config.yaml
model: "self-supervised image encoder"
dataset: "regions of photos with short descriptions (Visual Genome)"
train_examples: 101725
image_size: 32
crop_scale_min: 0.3
horizontal_flip: true
color_jitter: 0.6
method: "moco_v3"
arch: "vit"
norm: "layernorm"
norm_position: "pre"
activation: "gelu"
head_dim: 32
fused_qkv: true
bias: "none"
qk_norm: true
parallel_block: false
moe: "top_k"
num_experts: 16
moe_every: 1
expert_mlp_ratio: 0.25
experts_per_token: 2
shared_expert: false
patch_size: [4, 4]
conv_stem: false
layers: 16
width: 192
positions: "rope"
pooling: "mean"
projector_hidden: 1024
projector_out: 128
projector_hidden_layers: 2
temperature: 0.1
target_momentum: 0.99
residual_init: "none"
optimizer: "muon"
muon_scale: "match_rms_adamw"
lr: 0.0038
momentum: 0.9
nesterov: true
orthogonalizer: "newton_schulz_5"
adamw_lr_other_params: 0.0015
grad_clip: 0.5
steps: 4900
batch_size: 128
epochs: 6.2
lr_schedule: "cosine"
final_lr_fraction: 0.05
warmup_steps: 490
weight_decay: 0.3
adamw_weight_decay_other_params: 0
Rows from block 4 of a small self-supervised image encoder, named by matrix and row number. Rows with one number within an expert belong to one neuron, the router's apart. Each number is 200 + 20 x the weight over its row's rms, rounded and kept within 0 to 999. All counts start at 0.
Before each expert's rows are labels from the 100 images, of 14976, where the router gives the expert most weight on average: "strongest on" is what is common among them. Only what is clearly more common there than usual is listed. The data: regions of photos with short descriptions (Visual Genome). In brackets: how many of the 100.
# router: router (model.blocks.4.mlp.router.weight, 16x192, trained with AdamW), inputs 0-47
# up: expert up (model.blocks.4.mlp.up, 16x48x192), inputs 0-47
# down: expert down (model.blocks.4.mlp.down, 16x192x48, transposed), outputs 0-47

# expert 6
strongest on: text has "green" (27)
router.6,216,197,214,202,188,153,208,212,194,209,206,208,203,189,170,240,211,202,234,222,217,176,230,187,187,175,167,201,185,202,212,206,181,225,189,215,175,228,241,185,189,200,172,229,172,209,239,188
up.0,201,254,204,196,196,202,153,212,193,181,215,188,197,194,206,151,238,187,215,221,184,238,199,201,169,214,191,240,226,155,225,200,208,195,194,178,190,188,200,233,186,177,212,209,188,201,215,193
down.0,201,233,208,161,193,217,211,211,217,171,194,205,199,239,209,215,221,210,221,228,202,195,209,220,208,200,147,210,210,187,239,201,201,189,201,205,208,194,165,211,187,180,204,186,198,218,176,210
up.1,195,221,172,190,176,216,217,198,185,158,223,199,182,185,212,161,202,233,214,223,215,203,218,210,224,175,187,242,240,186,177,186,193,176,203,234,227,181,193,180,196,222,214,207,198,232,173,208
down.1,198,186,196,244,196,192,214,176,184,195,203,193,204,201,206,198,222,178,195,170,192,187,201,178,183,196,209,231,217,192,215,178,167,206,247,186,218,179,197,234,206,195,191,190,174,174,209,216
up.2,204,177,201,179,197,190,219,209,176,169,198,185,179,216,216,228,208,201,225,192,201,207,222,153,218,209,199,177,201,218,172,152,180,192,209,206,196,215,198,220,213,210,185,169,199,188,210,203
down.2,226,207,190,202,185,200,223,198,222,165,215,175,222,177,186,199,209,208,171,235,197,201,206,212,196,197,180,216,167,183,193,209,176,181,175,201,172,208,217,208,166,199,216,177,208,171,216,215
up.3,228,223,202,218,191,227,164,203,216,178,218,173,160,180,217,163,212,168,194,238,182,234,206,210,199,179,207,192,223,218,173,234,190,190,208,233,180,217,178,217,233,221,196,210,221,249,197,181
down.3,213,163,220,198,204,198,236,204,235,213,159,206,164,234,167,196,172,210,199,202,210,204,208,189,175,196,170,202,160,169,173,181,174,233,201,210,189,200,170,254,199,178,188,189,174,193,213,192
up.4,208,170,203,171,206,253,168,202,186,207,236,179,229,198,230,196,223,218,201,219,178,191,178,196,189,181,210,213,180,206,180,206,188,227,221,195,213,230,199,199,187,218,179,211,185,247,199,214
down.4,187,219,199,187,197,230,186,202,177,203,206,210,193,174,230,203,207,228,201,192,188,207,189,188,164,204,212,189,198,214,171,185,208,181,209,178,209,251,164,230,214,201,203,199,197,207,164,218
up.5,193,192,175,222,196,191,223,189,213,211,194,190,222,172,206,214,188,228,199,219,182,220,215,199,197,246,198,202,209,233,180,202,162,160,197,196,169,238,217,178,202,196,202,217,209,213,219,183
down.5,198,203,232,196,211,201,187,218,174,217,211,221,217,192,192,212,215,166,182,174,209,184,199,195,190,187,231,178,222,237,225,201,215,186,190,208,228,199,222,163,225,225,205,182,189,180,214,195
up.6,204,186,230,197,202,231,196,194,206,217,184,211,193,232,219,211,203,248,216,215,201,158,210,243,194,246,198,183,159,220,221,225,215,220,200,179,181,203,220,174,169,198,234,192,185,190,196,218
down.6,237,205,202,195,179,151,178,214,177,171,193,199,206,187,177,203,183,203,176,192,195,207,211,221,214,195,206,205,224,203,183,205,235,206,224,198,234,201,229,193,186,190,218,194,211,213,233,203
up.7,179,206,216,188,173,234,216,201,195,224,203,211,214,198,199,176,234,208,196,179,212,195,230,251,195,205,214,192,156,222,202,173,166,232,233,183,216,206,193,227,213,187,206,199,192,191,182,196
down.7,190,198,189,225,177,219,194,208,212,223,176,173,205,207,215,187,195,228,239,207,187,168,206,172,189,199,181,192,190,191,205,201,235,209,207,204,258,200,199,212,215,180,190,203,201,238,247,199
up.8,157,222,210,207,224,242,227,164,186,179,174,196,220,230,205,172,193,204,208,185,192,197,179,186,203,252,193,247,224,213,205,173,212,206,207,222,222,199,215,222,171,190,221,203,257,174,184,197
down.8,205,199,204,187,182,210,207,248,208,228,174,223,225,214,210,211,197,216,239,208,222,190,186,203,215,202,243,197,225,196,221,171,225,199,217,199,198,218,207,208,215,248,179,193,213,203,189,215
up.9,181,218,200,223,218,196,233,190,131,180,180,232,212,181,207,208,182,213,166,213,204,221,229,249,245,189,176,216,192,243,190,190,154,190,200,181,184,202,206,197,174,217,201,211,191,206,174,208
down.9,194,189,208,191,204,212,191,185,214,229,229,205,221,198,174,221,228,182,176,209,226,169,199,213,213,182,193,212,175,211,211,191,180,197,156,191,208,190,191,224,181,204,205,196,226,216,203,194
up.10,213,197,189,221,202,187,214,210,216,197,170,207,168,217,210,180,200,223,191,199,192,185,167,262,182,188,214,211,183,216,206,183,195,201,198,188,222,238,216,192,156,183,217,209,184,198,197,240
down.10,186,171,178,175,176,199,232,173,182,184,217,219,201,206,233,229,206,198,187,166,200,229,176,215,213,188,172,187,195,194,181,198,193,193,219,227,226,202,185,180,214,188,206,207,168,214,200,199
up.11,192,179,214,207,189,217,214,197,192,236,180,207,186,211,208,221,195,224,172,216,176,202,232,195,236,227,196,208,184,197,175,182,162,207,157,182,198,185,213,219,182,196,181,231,181,209,186,230
down.11,226,218,222,197,207,164,256,187,183,167,195,217,225,213,186,172,192,200,172,213,201,216,232,247,204,236,197,221,211,202,191,219,186,211,233,175,207,200,186,194,165,159,207,189,230,201,180,188
up.12,195,206,227,182,188,199,221,191,173,204,237,194,174,185,170,239,220,201,159,193,196,183,191,206,193,184,157,200,177,186,193,204,218,210,197,236,196,210,229,207,170,188,200,221,204,187,211,235
down.12,191,148,220,225,194,219,213,180,178,180,188,205,232,231,203,225,202,243,225,189,219,176,202,185,187,191,191,200,212,211,183,207,199,208,190,200,203,212,215,178,236,194,226,194,195,224,171,178
up.13,212,211,196,194,232,250,182,181,237,195,187,217,178,220,215,180,194,211,245,212,195,197,181,225,184,216,223,164,192,176,212,193,220,208,205,214,220,159,159,207,200,214,184,200,197,211,171,218
down.13,196,187,197,216,213,209,203,171,241,256,212,252,222,201,221,214,184,181,164,191,196,183,214,215,224,197,204,206,202,201,244,201,193,196,198,206,217,212,170,194,210,194,214,191,165,217,183,183
up.14,202,182,212,201,233,213,172,216,180,198,177,171,170,215,206,169,204,226,201,222,209,190,199,195,194,226,211,203,216,197,193,170,202,187,192,199,220,204,206,189,225,238,204,194,157,231,212,213
down.14,201,230,195,213,215,170,187,196,189,208,221,183,219,171,204,211,184,192,202,164,204,190,164,201,174,213,224,212,171,185,213,174,211,238,231,201,222,204,188,174,182,191,229,189,223,191,207,221

# expert 9
strongest on: text has "sky" (69); text has "blue" (44); text has "clouds" (27)
router.9,202,204,187,198,164,189,192,207,229,190,196,186,214,210,203,199,215,156,187,175,214,201,229,172,168,193,201,163,176,199,235,209,211,177,192,225,174,191,204,219,213,206,236,181,201,187,190,184
up.0,207,163,208,208,237,217,191,201,201,213,216,196,169,171,221,172,196,210,199,193,184,205,180,189,186,213,177,214,163,208,180,181,207,179,174,207,230,183,162,175,203,186,194,204,164,183,174,186
down.0,221,187,219,200,180,183,209,194,202,173,193,240,201,242,258,178,212,176,194,179,201,209,182,236,221,221,185,210,205,189,182,204,197,181,206,208,186,192,161,223,192,163,192,202,222,229,210,176
up.1,177,210,194,185,210,208,194,193,171,212,226,214,180,180,197,227,181,203,212,219,191,198,178,202,203,188,165,186,203,188,169,210,213,169,215,195,223,204,192,183,188,171,244,173,188,197,179,195
down.1,192,200,193,165,199,175,189,199,208,190,230,223,234,195,232,220,222,219,217,200,176,195,192,186,208,201,167,191,227,179,170,223,198,217,211,207,173,217,218,209,200,157,211,183,231,202,188,200
up.2,222,185,209,206,202,201,219,207,239,193,211,203,243,203,190,203,206,201,202,199,228,184,201,198,149,221,184,179,176,178,238,188,199,210,173,174,200,194,260,193,222,209,200,190,177,199,221,218
down.2,197,170,200,197,204,197,191,221,199,198,200,164,193,205,151,200,184,205,175,209,192,178,185,206,184,181,197,177,187,218,223,182,209,198,200,197,166,220,185,210,201,182,217,194,204,175,199,195
up.3,191,220,200,232,215,176,180,210,216,218,187,199,196,199,159,264,182,207,165,252,199,195,200,226,176,243,183,200,212,205,200,208,192,167,187,197,173,215,201,192,215,175,247,227,169,219,189,212
down.3,187,212,206,176,221,222,192,185,223,209,214,153,222,200,186,222,185,228,193,213,215,151,202,210,172,195,163,186,194,204,183,230,151,233,194,193,197,188,207,173,226,168,209,210,186,180,227,180
up.4,219,181,208,242,198,145,188,189,213,231,217,206,236,218,226,227,185,207,158,212,200,196,179,241,165,201,201,218,173,213,180,206,174,220,189,197,191,208,236,177,235,206,208,195,171,209,230,206
down.4,170,198,192,190,208,186,196,237,173,197,166,206,207,189,183,207,197,216,191,207,163,206,207,220,208,224,177,196,228,192,214,213,198,183,196,182,220,236,213,197,195,191,191,222,179,196,211,180
up.5,211,175,213,199,194,211,215,210,182,221,218,182,220,156,222,178,179,198,222,212,167,208,161,198,187,208,201,176,201,225,184,182,200,183,193,142,216,190,216,190,155,178,203,193,198,169,218,210
down.5,194,225,190,200,205,227,213,182,171,192,230,176,224,198,188,197,198,231,226,201,215,183,187,212,187,194,177,190,171,213,192,182,164,172,196,204,200,191,205,178,198,193,192,232,188,229,201,218
up.6,217,153,185,214,190,232,189,165,246,210,190,203,202,182,231,173,217,192,190,186,180,203,167,247,200,194,209,148,199,194,190,214,221,173,216,179,203,193,190,187,225,193,208,171,179,192,228,182
down.6,213,229,203,206,201,194,191,192,200,202,185,205,199,222,222,202,187,157,220,174,182,190,201,174,156,204,157,210,200,216,185,212,237,207,207,201,172,216,219,226,197,194,220,206,207,187,209,201
up.7,191,223,174,209,184,172,180,193,150,178,188,199,199,211,200,205,205,193,232,172,166,225,200,167,172,220,216,209,204,205,244,181,204,193,195,198,190,217,186,219,210,229,217,177,219,217,196,214
down.7,197,183,200,188,237,208,180,178,199,185,187,245,202,211,223,182,215,183,217,188,212,188,176,198,190,205,202,212,158,169,194,174,243,208,219,202,199,178,172,170,205,195,164,215,211,183,182,227
up.8,209,233,173,200,227,202,235,210,205,154,205,204,187,217,185,200,181,183,194,245,213,226,185,125,201,222,218,264,224,178,225,174,197,188,204,234,227,202,181,211,205,234,214,203,217,192,194,233
down.8,217,185,206,196,218,162,177,217,219,207,252,210,193,197,184,230,214,168,189,236,201,216,192,178,202,224,200,217,223,211,189,172,215,187,179,223,205,216,204,198,168,219,182,203,211,208,217,223
up.9,199,211,193,196,201,188,181,172,227,205,188,209,162,200,245,181,199,203,231,222,175,217,165,184,200,200,191,191,192,199,198,187,217,194,210,202,164,243,196,248,243,235,200,184,192,206,188,171
down.9,189,239,188,179,239,227,214,198,197,196,185,191,239,207,231,183,162,159,204,162,204,215,201,184,208,207,202,190,195,180,174,222,223,222,242,192,222,185,208,175,201,199,213,197,191,177,183,210
up.10,197,211,207,204,219,190,188,220,212,241,200,167,221,210,260,190,224,220,198,200,164,172,228,218,187,167,185,172,178,233,174,234,203,189,200,185,202,231,235,196,195,181,211,167,217,197,209,224
down.10,229,209,208,203,212,185,211,193,188,189,186,211,218,200,207,202,209,177,205,181,197,204,203,208,194,228,188,237,226,221,199,203,233,207,192,198,215,256,245,150,230,166,203,173,179,198,162,194
up.11,181,217,185,236,192,209,179,192,207,211,177,221,199,243,177,171,220,221,202,197,165,192,181,168,233,247,190,224,206,195,197,202,226,193,219,180,202,200,172,225,181,198,188,196,238,239,229,204
down.11,197,188,220,188,205,170,230,221,198,256,169,201,215,185,220,175,193,202,211,190,190,175,225,198,201,224,198,207,188,198,216,196,182,211,185,211,205,188,203,203,182,216,163,226,165,176,240,186
up.12,179,217,181,195,206,182,215,210,212,175,180,191,228,228,192,154,189,241,194,160,209,186,224,242,185,187,207,200,196,208,180,211,218,228,211,194,242,217,257,193,208,196,175,208,188,184,199,189
down.12,224,186,197,199,210,171,192,213,202,199,214,219,205,168,182,180,191,201,174,203,176,198,176,256,185,203,209,184,188,209,205,213,206,180,214,215,213,185,187,200,169,184,169,212,183,223,233,193
up.13,209,247,189,199,167,178,206,225,204,178,218,176,212,206,241,176,199,223,227,216,199,201,196,217,217,199,215,222,199,193,206,189,191,186,217,190,194,195,226,214,228,205,200,181,175,223,167,217
down.13,186,227,184,197,132,183,202,218,186,187,211,200,154,173,196,206,204,210,206,226,179,223,208,207,271,194,225,218,182,206,196,210,192,173,213,189,211,188,217,195,188,221,156,219,199,192,200,187
up.14,191,191,190,191,194,190,199,176,206,215,197,231,221,173,205,207,217,198,206,185,215,174,169,219,213,201,174,182,192,186,203,140,178,186,201,200,205,198,188,196,182,211,199,211,265,194,177,214
down.14,200,196,190,192,183,222,219,186,200,192,211,170,184,205,175,189,226,181,208,206,208,223,228,138,181,189,225,200,208,220,200,225,217,211,219,180,215,222,188,275,196,229,209,196,173,188,198,242

# expert 0
strongest on: text has "grass" (30); text has "green" (27)
router.0,231,211,227,206,187,205,197,205,207,168,227,209,234,162,169,218,192,192,208,227,209,172,195,181,192,205,179,200,171,210,202,201,218,209,210,187,192,212,236,205,202,198,202,235,197,203,209,183
up.0,195,220,189,199,215,201,218,188,180,222,231,215,187,211,205,218,189,215,174,204,175,215,244,199,216,211,214,223,186,179,194,168,174,197,200,187,206,198,238,193,189,219,150,181,215,189,234,195
down.0,210,154,187,209,188,206,191,234,224,200,169,188,195,201,190,218,208,204,235,192,232,194,203,186,225,218,210,183,209,181,212,218,174,177,191,200,217,198,160,205,198,200,157,199,215,189,182,195
up.1,164,214,205,215,232,188,191,221,182,181,196,203,204,185,174,238,182,215,156,200,191,209,173,235,221,237,194,176,199,173,224,189,182,189,219,191,238,223,203,220,238,232,181,197,192,202,216,190
down.1,211,193,217,203,216,178,207,219,223,217,201,190,273,211,191,178,220,199,215,198,187,181,216,188,168,170,194,177,190,182,163,245,238,176,183,220,192,191,210,200,213,179,201,194,230,187,199,207
up.2,222,169,247,189,204,213,193,230,177,186,175,219,184,207,225,181,228,196,177,222,222,170,215,179,199,202,189,196,204,172,204,179,221,226,219,229,236,181,185,184,227,193,173,171,227,210,182,207
down.2,219,192,217,152,165,212,203,194,213,192,211,206,225,219,240,190,231,198,237,190,215,198,196,198,222,194,237,176,200,218,216,207,193,201,169,188,199,217,194,176,209,191,198,170,221,181,195,218
up.3,209,214,201,226,184,200,225,180,219,194,212,231,200,216,181,196,204,179,208,214,174,239,165,219,217,235,217,202,186,188,174,182,214,169,197,244,217,194,205,204,206,199,195,199,189,201,186,187
down.3,168,180,220,197,192,234,158,209,246,204,205,178,214,208,231,237,197,199,204,220,239,194,184,198,189,178,231,176,198,175,163,235,200,209,195,201,175,181,215,220,230,186,207,170,176,209,197,199
up.4,186,201,176,191,220,175,178,211,210,189,204,199,191,207,209,208,184,220,228,208,210,222,202,230,180,208,212,197,176,184,199,194,233,176,204,193,198,194,183,182,220,223,203,216,181,198,205,172
down.4,207,178,207,175,183,160,184,189,219,201,198,176,167,219,224,214,222,191,186,207,203,190,187,218,165,209,201,184,207,217,212,216,205,220,177,218,206,204,192,140,189,172,215,211,188,184,246,190
up.5,202,196,189,196,171,198,186,209,200,203,213,213,224,196,206,203,203,180,225,201,183,192,192,204,217,195,223,194,182,188,171,207,201,192,227,192,205,233,194,194,222,221,227,212,207,207,179,215
down.5,220,259,196,179,180,188,202,205,174,167,197,214,154,206,200,203,221,187,202,200,201,210,243,201,208,188,190,184,218,221,165,200,213,208,190,216,167,200,213,182,198,186,215,176,235,218,172,161
up.6,193,216,219,191,199,200,193,218,229,187,199,187,178,166,194,189,221,191,161,185,210,219,216,217,185,151,211,160,184,200,182,202,199,212,198,207,219,225,170,184,208,175,175,221,251,226,201,186
down.6,211,166,219,224,189,194,194,195,232,185,195,228,224,223,189,162,212,202,212,182,223,188,169,228,211,216,175,221,173,213,184,174,189,199,182,199,189,184,222,172,195,204,181,184,201,190,191,204
up.7,189,210,190,175,184,182,197,181,214,222,208,186,203,191,197,226,204,198,152,203,232,196,181,209,212,204,187,178,246,196,224,228,217,195,202,176,165,178,194,205,219,205,188,179,180,203,176,191
down.7,208,195,198,210,204,208,231,168,221,168,207,214,192,200,200,232,157,213,192,173,173,175,202,244,197,243,197,203,213,197,195,198,155,224,209,193,209,219,185,219,228,185,206,163,229,201,156,174
up.8,198,209,228,186,167,235,214,189,193,205,204,196,236,173,199,175,184,182,206,172,220,240,195,179,217,188,212,198,202,215,140,220,223,208,184,201,233,181,213,218,206,180,197,153,215,195,201,203
down.8,197,237,228,175,205,195,209,203,209,199,176,209,225,207,204,203,203,202,202,156,209,139,211,212,201,173,224,164,214,174,167,192,216,209,209,201,232,212,199,189,202,172,164,221,264,193,185,199
up.9,171,209,202,175,207,213,203,209,179,218,204,188,195,231,202,222,219,199,216,191,198,208,180,156,179,199,226,229,206,183,208,211,199,237,170,199,211,184,212,214,185,190,176,175,193,177,200,246
down.9,222,196,197,185,211,211,181,202,190,202,211,182,206,224,214,209,177,214,201,181,199,235,201,202,168,218,211,198,208,182,178,221,229,243,217,173,195,213,187,212,217,166,213,175,197,212,196,234
up.10,211,183,229,214,186,251,228,186,197,183,148,177,213,203,218,172,195,207,203,192,202,183,177,176,200,195,212,190,214,238,194,178,195,194,200,191,221,228,208,234,199,188,222,194,217,177,173,213
down.10,200,219,237,180,207,210,215,204,192,220,245,225,201,218,220,171,178,208,159,189,214,185,206,214,215,193,174,190,209,219,211,174,183,190,202,218,153,192,204,204,204,200,210,201,174,224,186,188
up.11,181,213,175,219,194,208,219,190,187,211,203,199,198,207,202,205,224,189,156,185,203,232,198,216,216,215,196,209,222,222,202,217,188,181,186,207,187,197,211,173,185,171,214,224,200,198,179,187
down.11,200,223,211,180,220,213,190,203,221,208,187,221,248,194,207,187,184,227,212,196,213,204,183,200,179,200,194,144,171,195,174,165,192,198,185,184,191,189,228,201,223,228,179,187,243,209,187,207
up.12,187,190,186,168,215,210,246,151,228,206,186,226,204,222,204,215,220,169,192,160,198,204,214,182,203,203,210,184,182,198,194,204,193,217,233,217,259,221,207,190,207,174,192,172,192,159,196,204
down.12,193,180,211,173,219,182,200,215,174,194,189,159,184,235,171,202,186,177,193,193,198,221,183,232,188,200,182,175,176,197,218,205,220,200,192,199,194,230,203,219,210,227,187,184,230,202,180,209
up.13,182,212,196,203,202,205,187,198,222,189,216,217,196,217,215,181,191,234,201,193,214,200,202,240,186,183,232,215,154,192,171,166,180,219,210,221,262,164,221,209,200,181,176,220,221,195,206,179
down.13,233,194,205,212,204,202,190,187,215,210,196,216,205,166,201,198,221,233,209,164,197,159,230,194,209,217,192,245,179,198,207,194,177,204,169,214,214,208,182,180,174,190,219,190,176,216,200,183
up.14,227,219,172,192,178,174,199,185,182,177,224,213,154,161,197,194,179,163,188,245,205,252,181,235,223,197,206,212,162,247,193,225,185,201,213,180,188,223,203,195,161,223,187,213,219,238,175,186
down.14,220,185,227,190,197,200,190,186,230,199,206,195,218,180,208,191,202,188,185,200,236,178,183,149,197,192,196,218,224,183,185,212,239,209,214,215,193,213,191,199,209,201,203,205,217,200,204,247

# expert 10
strongest on: text has "sky" (40); text has "blue" (25)
router.10,201,209,220,165,187,209,175,162,204,234,178,208,186,202,242,203,173,192,212,175,192,234,201,224,177,210,199,210,167,196,201,213,241,212,185,195,208,176,207,200,224,174,229,180,216,243,193,203
up.0,197,239,183,202,215,179,182,223,178,178,197,178,184,184,174,197,182,237,191,215,198,216,183,223,205,209,187,221,198,209,218,193,215,154,198,231,189,206,205,131,162,208,189,220,195,189,184,198
down.0,198,182,214,216,212,189,201,191,194,203,209,219,193,184,195,192,190,227,181,174,237,177,228,221,215,202,184,203,183,195,189,215,185,208,195,170,207,178,236,187,193,187,185,188,199,207,201,184
up.1,198,215,201,176,202,210,206,192,213,196,202,196,193,227,229,206,179,200,212,175,182,218,191,204,201,209,206,211,194,174,164,245,215,216,182,195,196,158,205,194,219,188,195,195,191,226,208,182
down.1,232,204,206,198,191,181,208,164,204,212,197,246,157,189,231,204,187,200,266,227,191,232,220,175,247,196,215,183,202,179,203,191,203,226,219,211,204,175,168,201,232,199,187,186,210,230,174,196
up.2,196,205,195,193,209,163,190,204,193,199,192,183,197,201,181,194,196,221,200,190,180,210,209,207,160,184,180,163,238,197,174,208,196,197,223,172,219,175,219,230,181,174,228,164,202,196,191,182
down.2,234,194,197,202,210,230,177,185,187,178,187,202,206,180,195,222,207,198,227,218,239,213,186,214,189,181,199,172,202,186,176,193,169,171,211,188,216,180,179,167,216,192,179,206,221,211,186,201
up.3,206,175,194,225,198,213,197,228,237,202,197,211,201,224,213,190,225,183,185,149,210,229,155,197,212,224,212,189,189,197,203,223,216,208,159,218,195,214,162,208,213,209,193,213,206,226,195,210
down.3,185,210,198,201,214,166,181,199,235,156,173,241,204,225,231,222,193,177,208,162,222,195,232,179,206,206,207,210,203,172,189,155,228,211,216,212,165,202,205,218,207,229,206,174,202,204,201,178
up.4,219,215,185,213,208,196,200,185,207,208,201,199,191,187,174,177,199,162,221,222,196,200,203,164,201,196,192,202,240,217,202,189,203,237,224,203,189,247,218,184,221,236,185,211,220,208,204,225
down.4,190,195,190,204,173,216,223,177,234,200,200,197,210,197,218,203,164,201,214,175,247,187,191,205,223,187,221,218,182,206,235,186,169,184,216,179,191,217,195,192,240,213,178,170,148,200,205,195
up.5,189,209,217,204,181,169,184,171,177,206,216,219,167,187,190,211,216,190,193,229,175,208,196,191,239,192,168,204,250,213,211,207,208,189,205,209,214,181,210,195,180,217,245,170,183,170,207,182
down.5,213,175,202,186,177,193,174,201,183,195,196,209,174,179,206,221,187,188,221,196,241,199,183,208,209,201,161,177,216,181,207,190,209,195,230,190,192,196,188,184,243,200,214,210,222,176,171,196
up.6,198,197,197,215,217,224,220,215,216,199,201,183,228,186,243,156,182,215,217,213,178,219,195,188,166,184,197,193,184,220,191,160,191,159,176,189,216,229,244,203,157,186,228,197,208,196,203,224
down.6,213,175,186,200,167,208,177,179,159,188,198,206,206,174,190,154,201,207,209,214,218,201,216,204,164,206,195,176,194,212,189,182,176,183,192,164,160,231,192,213,213,208,238,192,205,204,190,218
up.7,204,209,185,189,197,180,209,156,199,180,225,220,178,184,209,180,226,233,235,175,237,191,206,188,182,187,172,215,177,192,207,195,234,211,170,163,202,182,204,206,163,193,170,192,237,167,174,183
down.7,213,173,213,182,205,176,208,196,213,180,192,219,220,204,228,212,160,201,176,182,225,209,195,185,199,202,218,175,222,225,253,184,195,204,209,206,143,218,174,200,247,192,238,211,193,221,194,222
up.8,189,209,210,205,212,187,201,208,217,210,174,202,219,188,147,178,237,190,193,190,222,162,214,193,168,195,194,160,210,195,226,157,173,231,177,167,171,188,228,217,197,183,208,187,218,179,173,192
down.8,187,198,210,218,198,214,174,227,181,197,172,165,227,187,192,204,214,237,191,233,145,172,227,208,208,153,191,171,206,193,203,225,201,199,199,163,204,208,239,168,206,164,194,184,166,190,219,180
up.9,184,190,193,216,204,183,190,234,197,237,181,204,175,180,214,187,203,217,196,186,224,156,222,179,223,192,206,207,211,226,191,166,184,216,213,199,210,179,204,230,195,218,199,182,223,211,173,241
down.9,214,193,196,219,209,182,161,215,192,196,211,198,192,212,163,163,196,183,209,223,193,210,164,191,205,184,196,202,197,214,169,210,205,209,158,222,169,218,220,160,196,232,176,228,183,189,246,187
up.10,213,213,206,224,187,214,161,198,206,180,195,205,192,171,201,202,183,195,185,201,177,251,201,242,211,167,201,253,217,216,210,193,203,192,160,221,202,256,207,204,194,199,208,192,182,211,209,228
down.10,184,234,186,167,239,219,190,233,202,215,182,190,241,220,219,185,174,203,171,164,210,204,213,226,157,213,164,172,227,235,196,206,213,240,165,198,195,217,204,185,209,177,188,198,229,216,161,251
up.11,177,241,185,215,203,193,238,181,183,218,200,197,194,227,222,173,226,211,200,182,175,206,217,240,205,169,194,202,138,241,203,183,221,186,213,190,193,227,251,189,207,189,192,242,253,202,176,220
down.11,240,207,216,207,216,233,207,224,208,177,225,182,169,215,207,206,171,212,210,184,219,203,228,177,199,230,189,216,234,206,218,192,161,213,219,217,176,215,165,229,198,218,187,187,158,217,214,209
up.12,202,192,219,239,226,158,205,179,209,205,185,214,202,202,183,204,204,207,181,183,204,170,214,200,176,188,186,147,207,189,235,188,177,204,218,205,217,196,213,193,183,210,226,183,189,191,196,194
down.12,189,207,204,202,232,189,187,174,184,179,167,179,167,210,189,217,229,191,173,154,215,170,209,162,167,197,179,186,183,221,209,176,232,181,199,207,176,188,229,223,213,242,172,201,213,219,185,203
up.13,191,213,190,223,238,158,202,185,202,179,229,210,192,207,177,247,172,210,187,184,201,191,199,160,225,194,137,208,194,195,188,187,198,204,209,207,207,203,200,162,193,237,180,213,229,209,184,207
down.13,213,193,191,216,201,219,232,192,184,194,185,192,234,187,222,177,190,208,203,195,232,156,205,238,166,202,237,217,214,185,208,185,201,198,209,164,209,203,210,190,219,184,178,176,186,222,201,197
up.14,190,226,188,173,162,213,194,208,181,164,213,194,189,202,181,186,202,228,247,208,220,175,196,188,214,212,235,198,211,195,213,197,220,230,210,204,195,140,164,195,211,215,175,196,219,186,228,151
down.14,181,180,199,200,192,196,204,207,185,217,209,212,213,158,190,223,203,204,208,187,198,168,227,217,202,215,200,250,199,227,213,201,151,173,226,168,192,191,208,184,178,184,202,212,220,189,188,222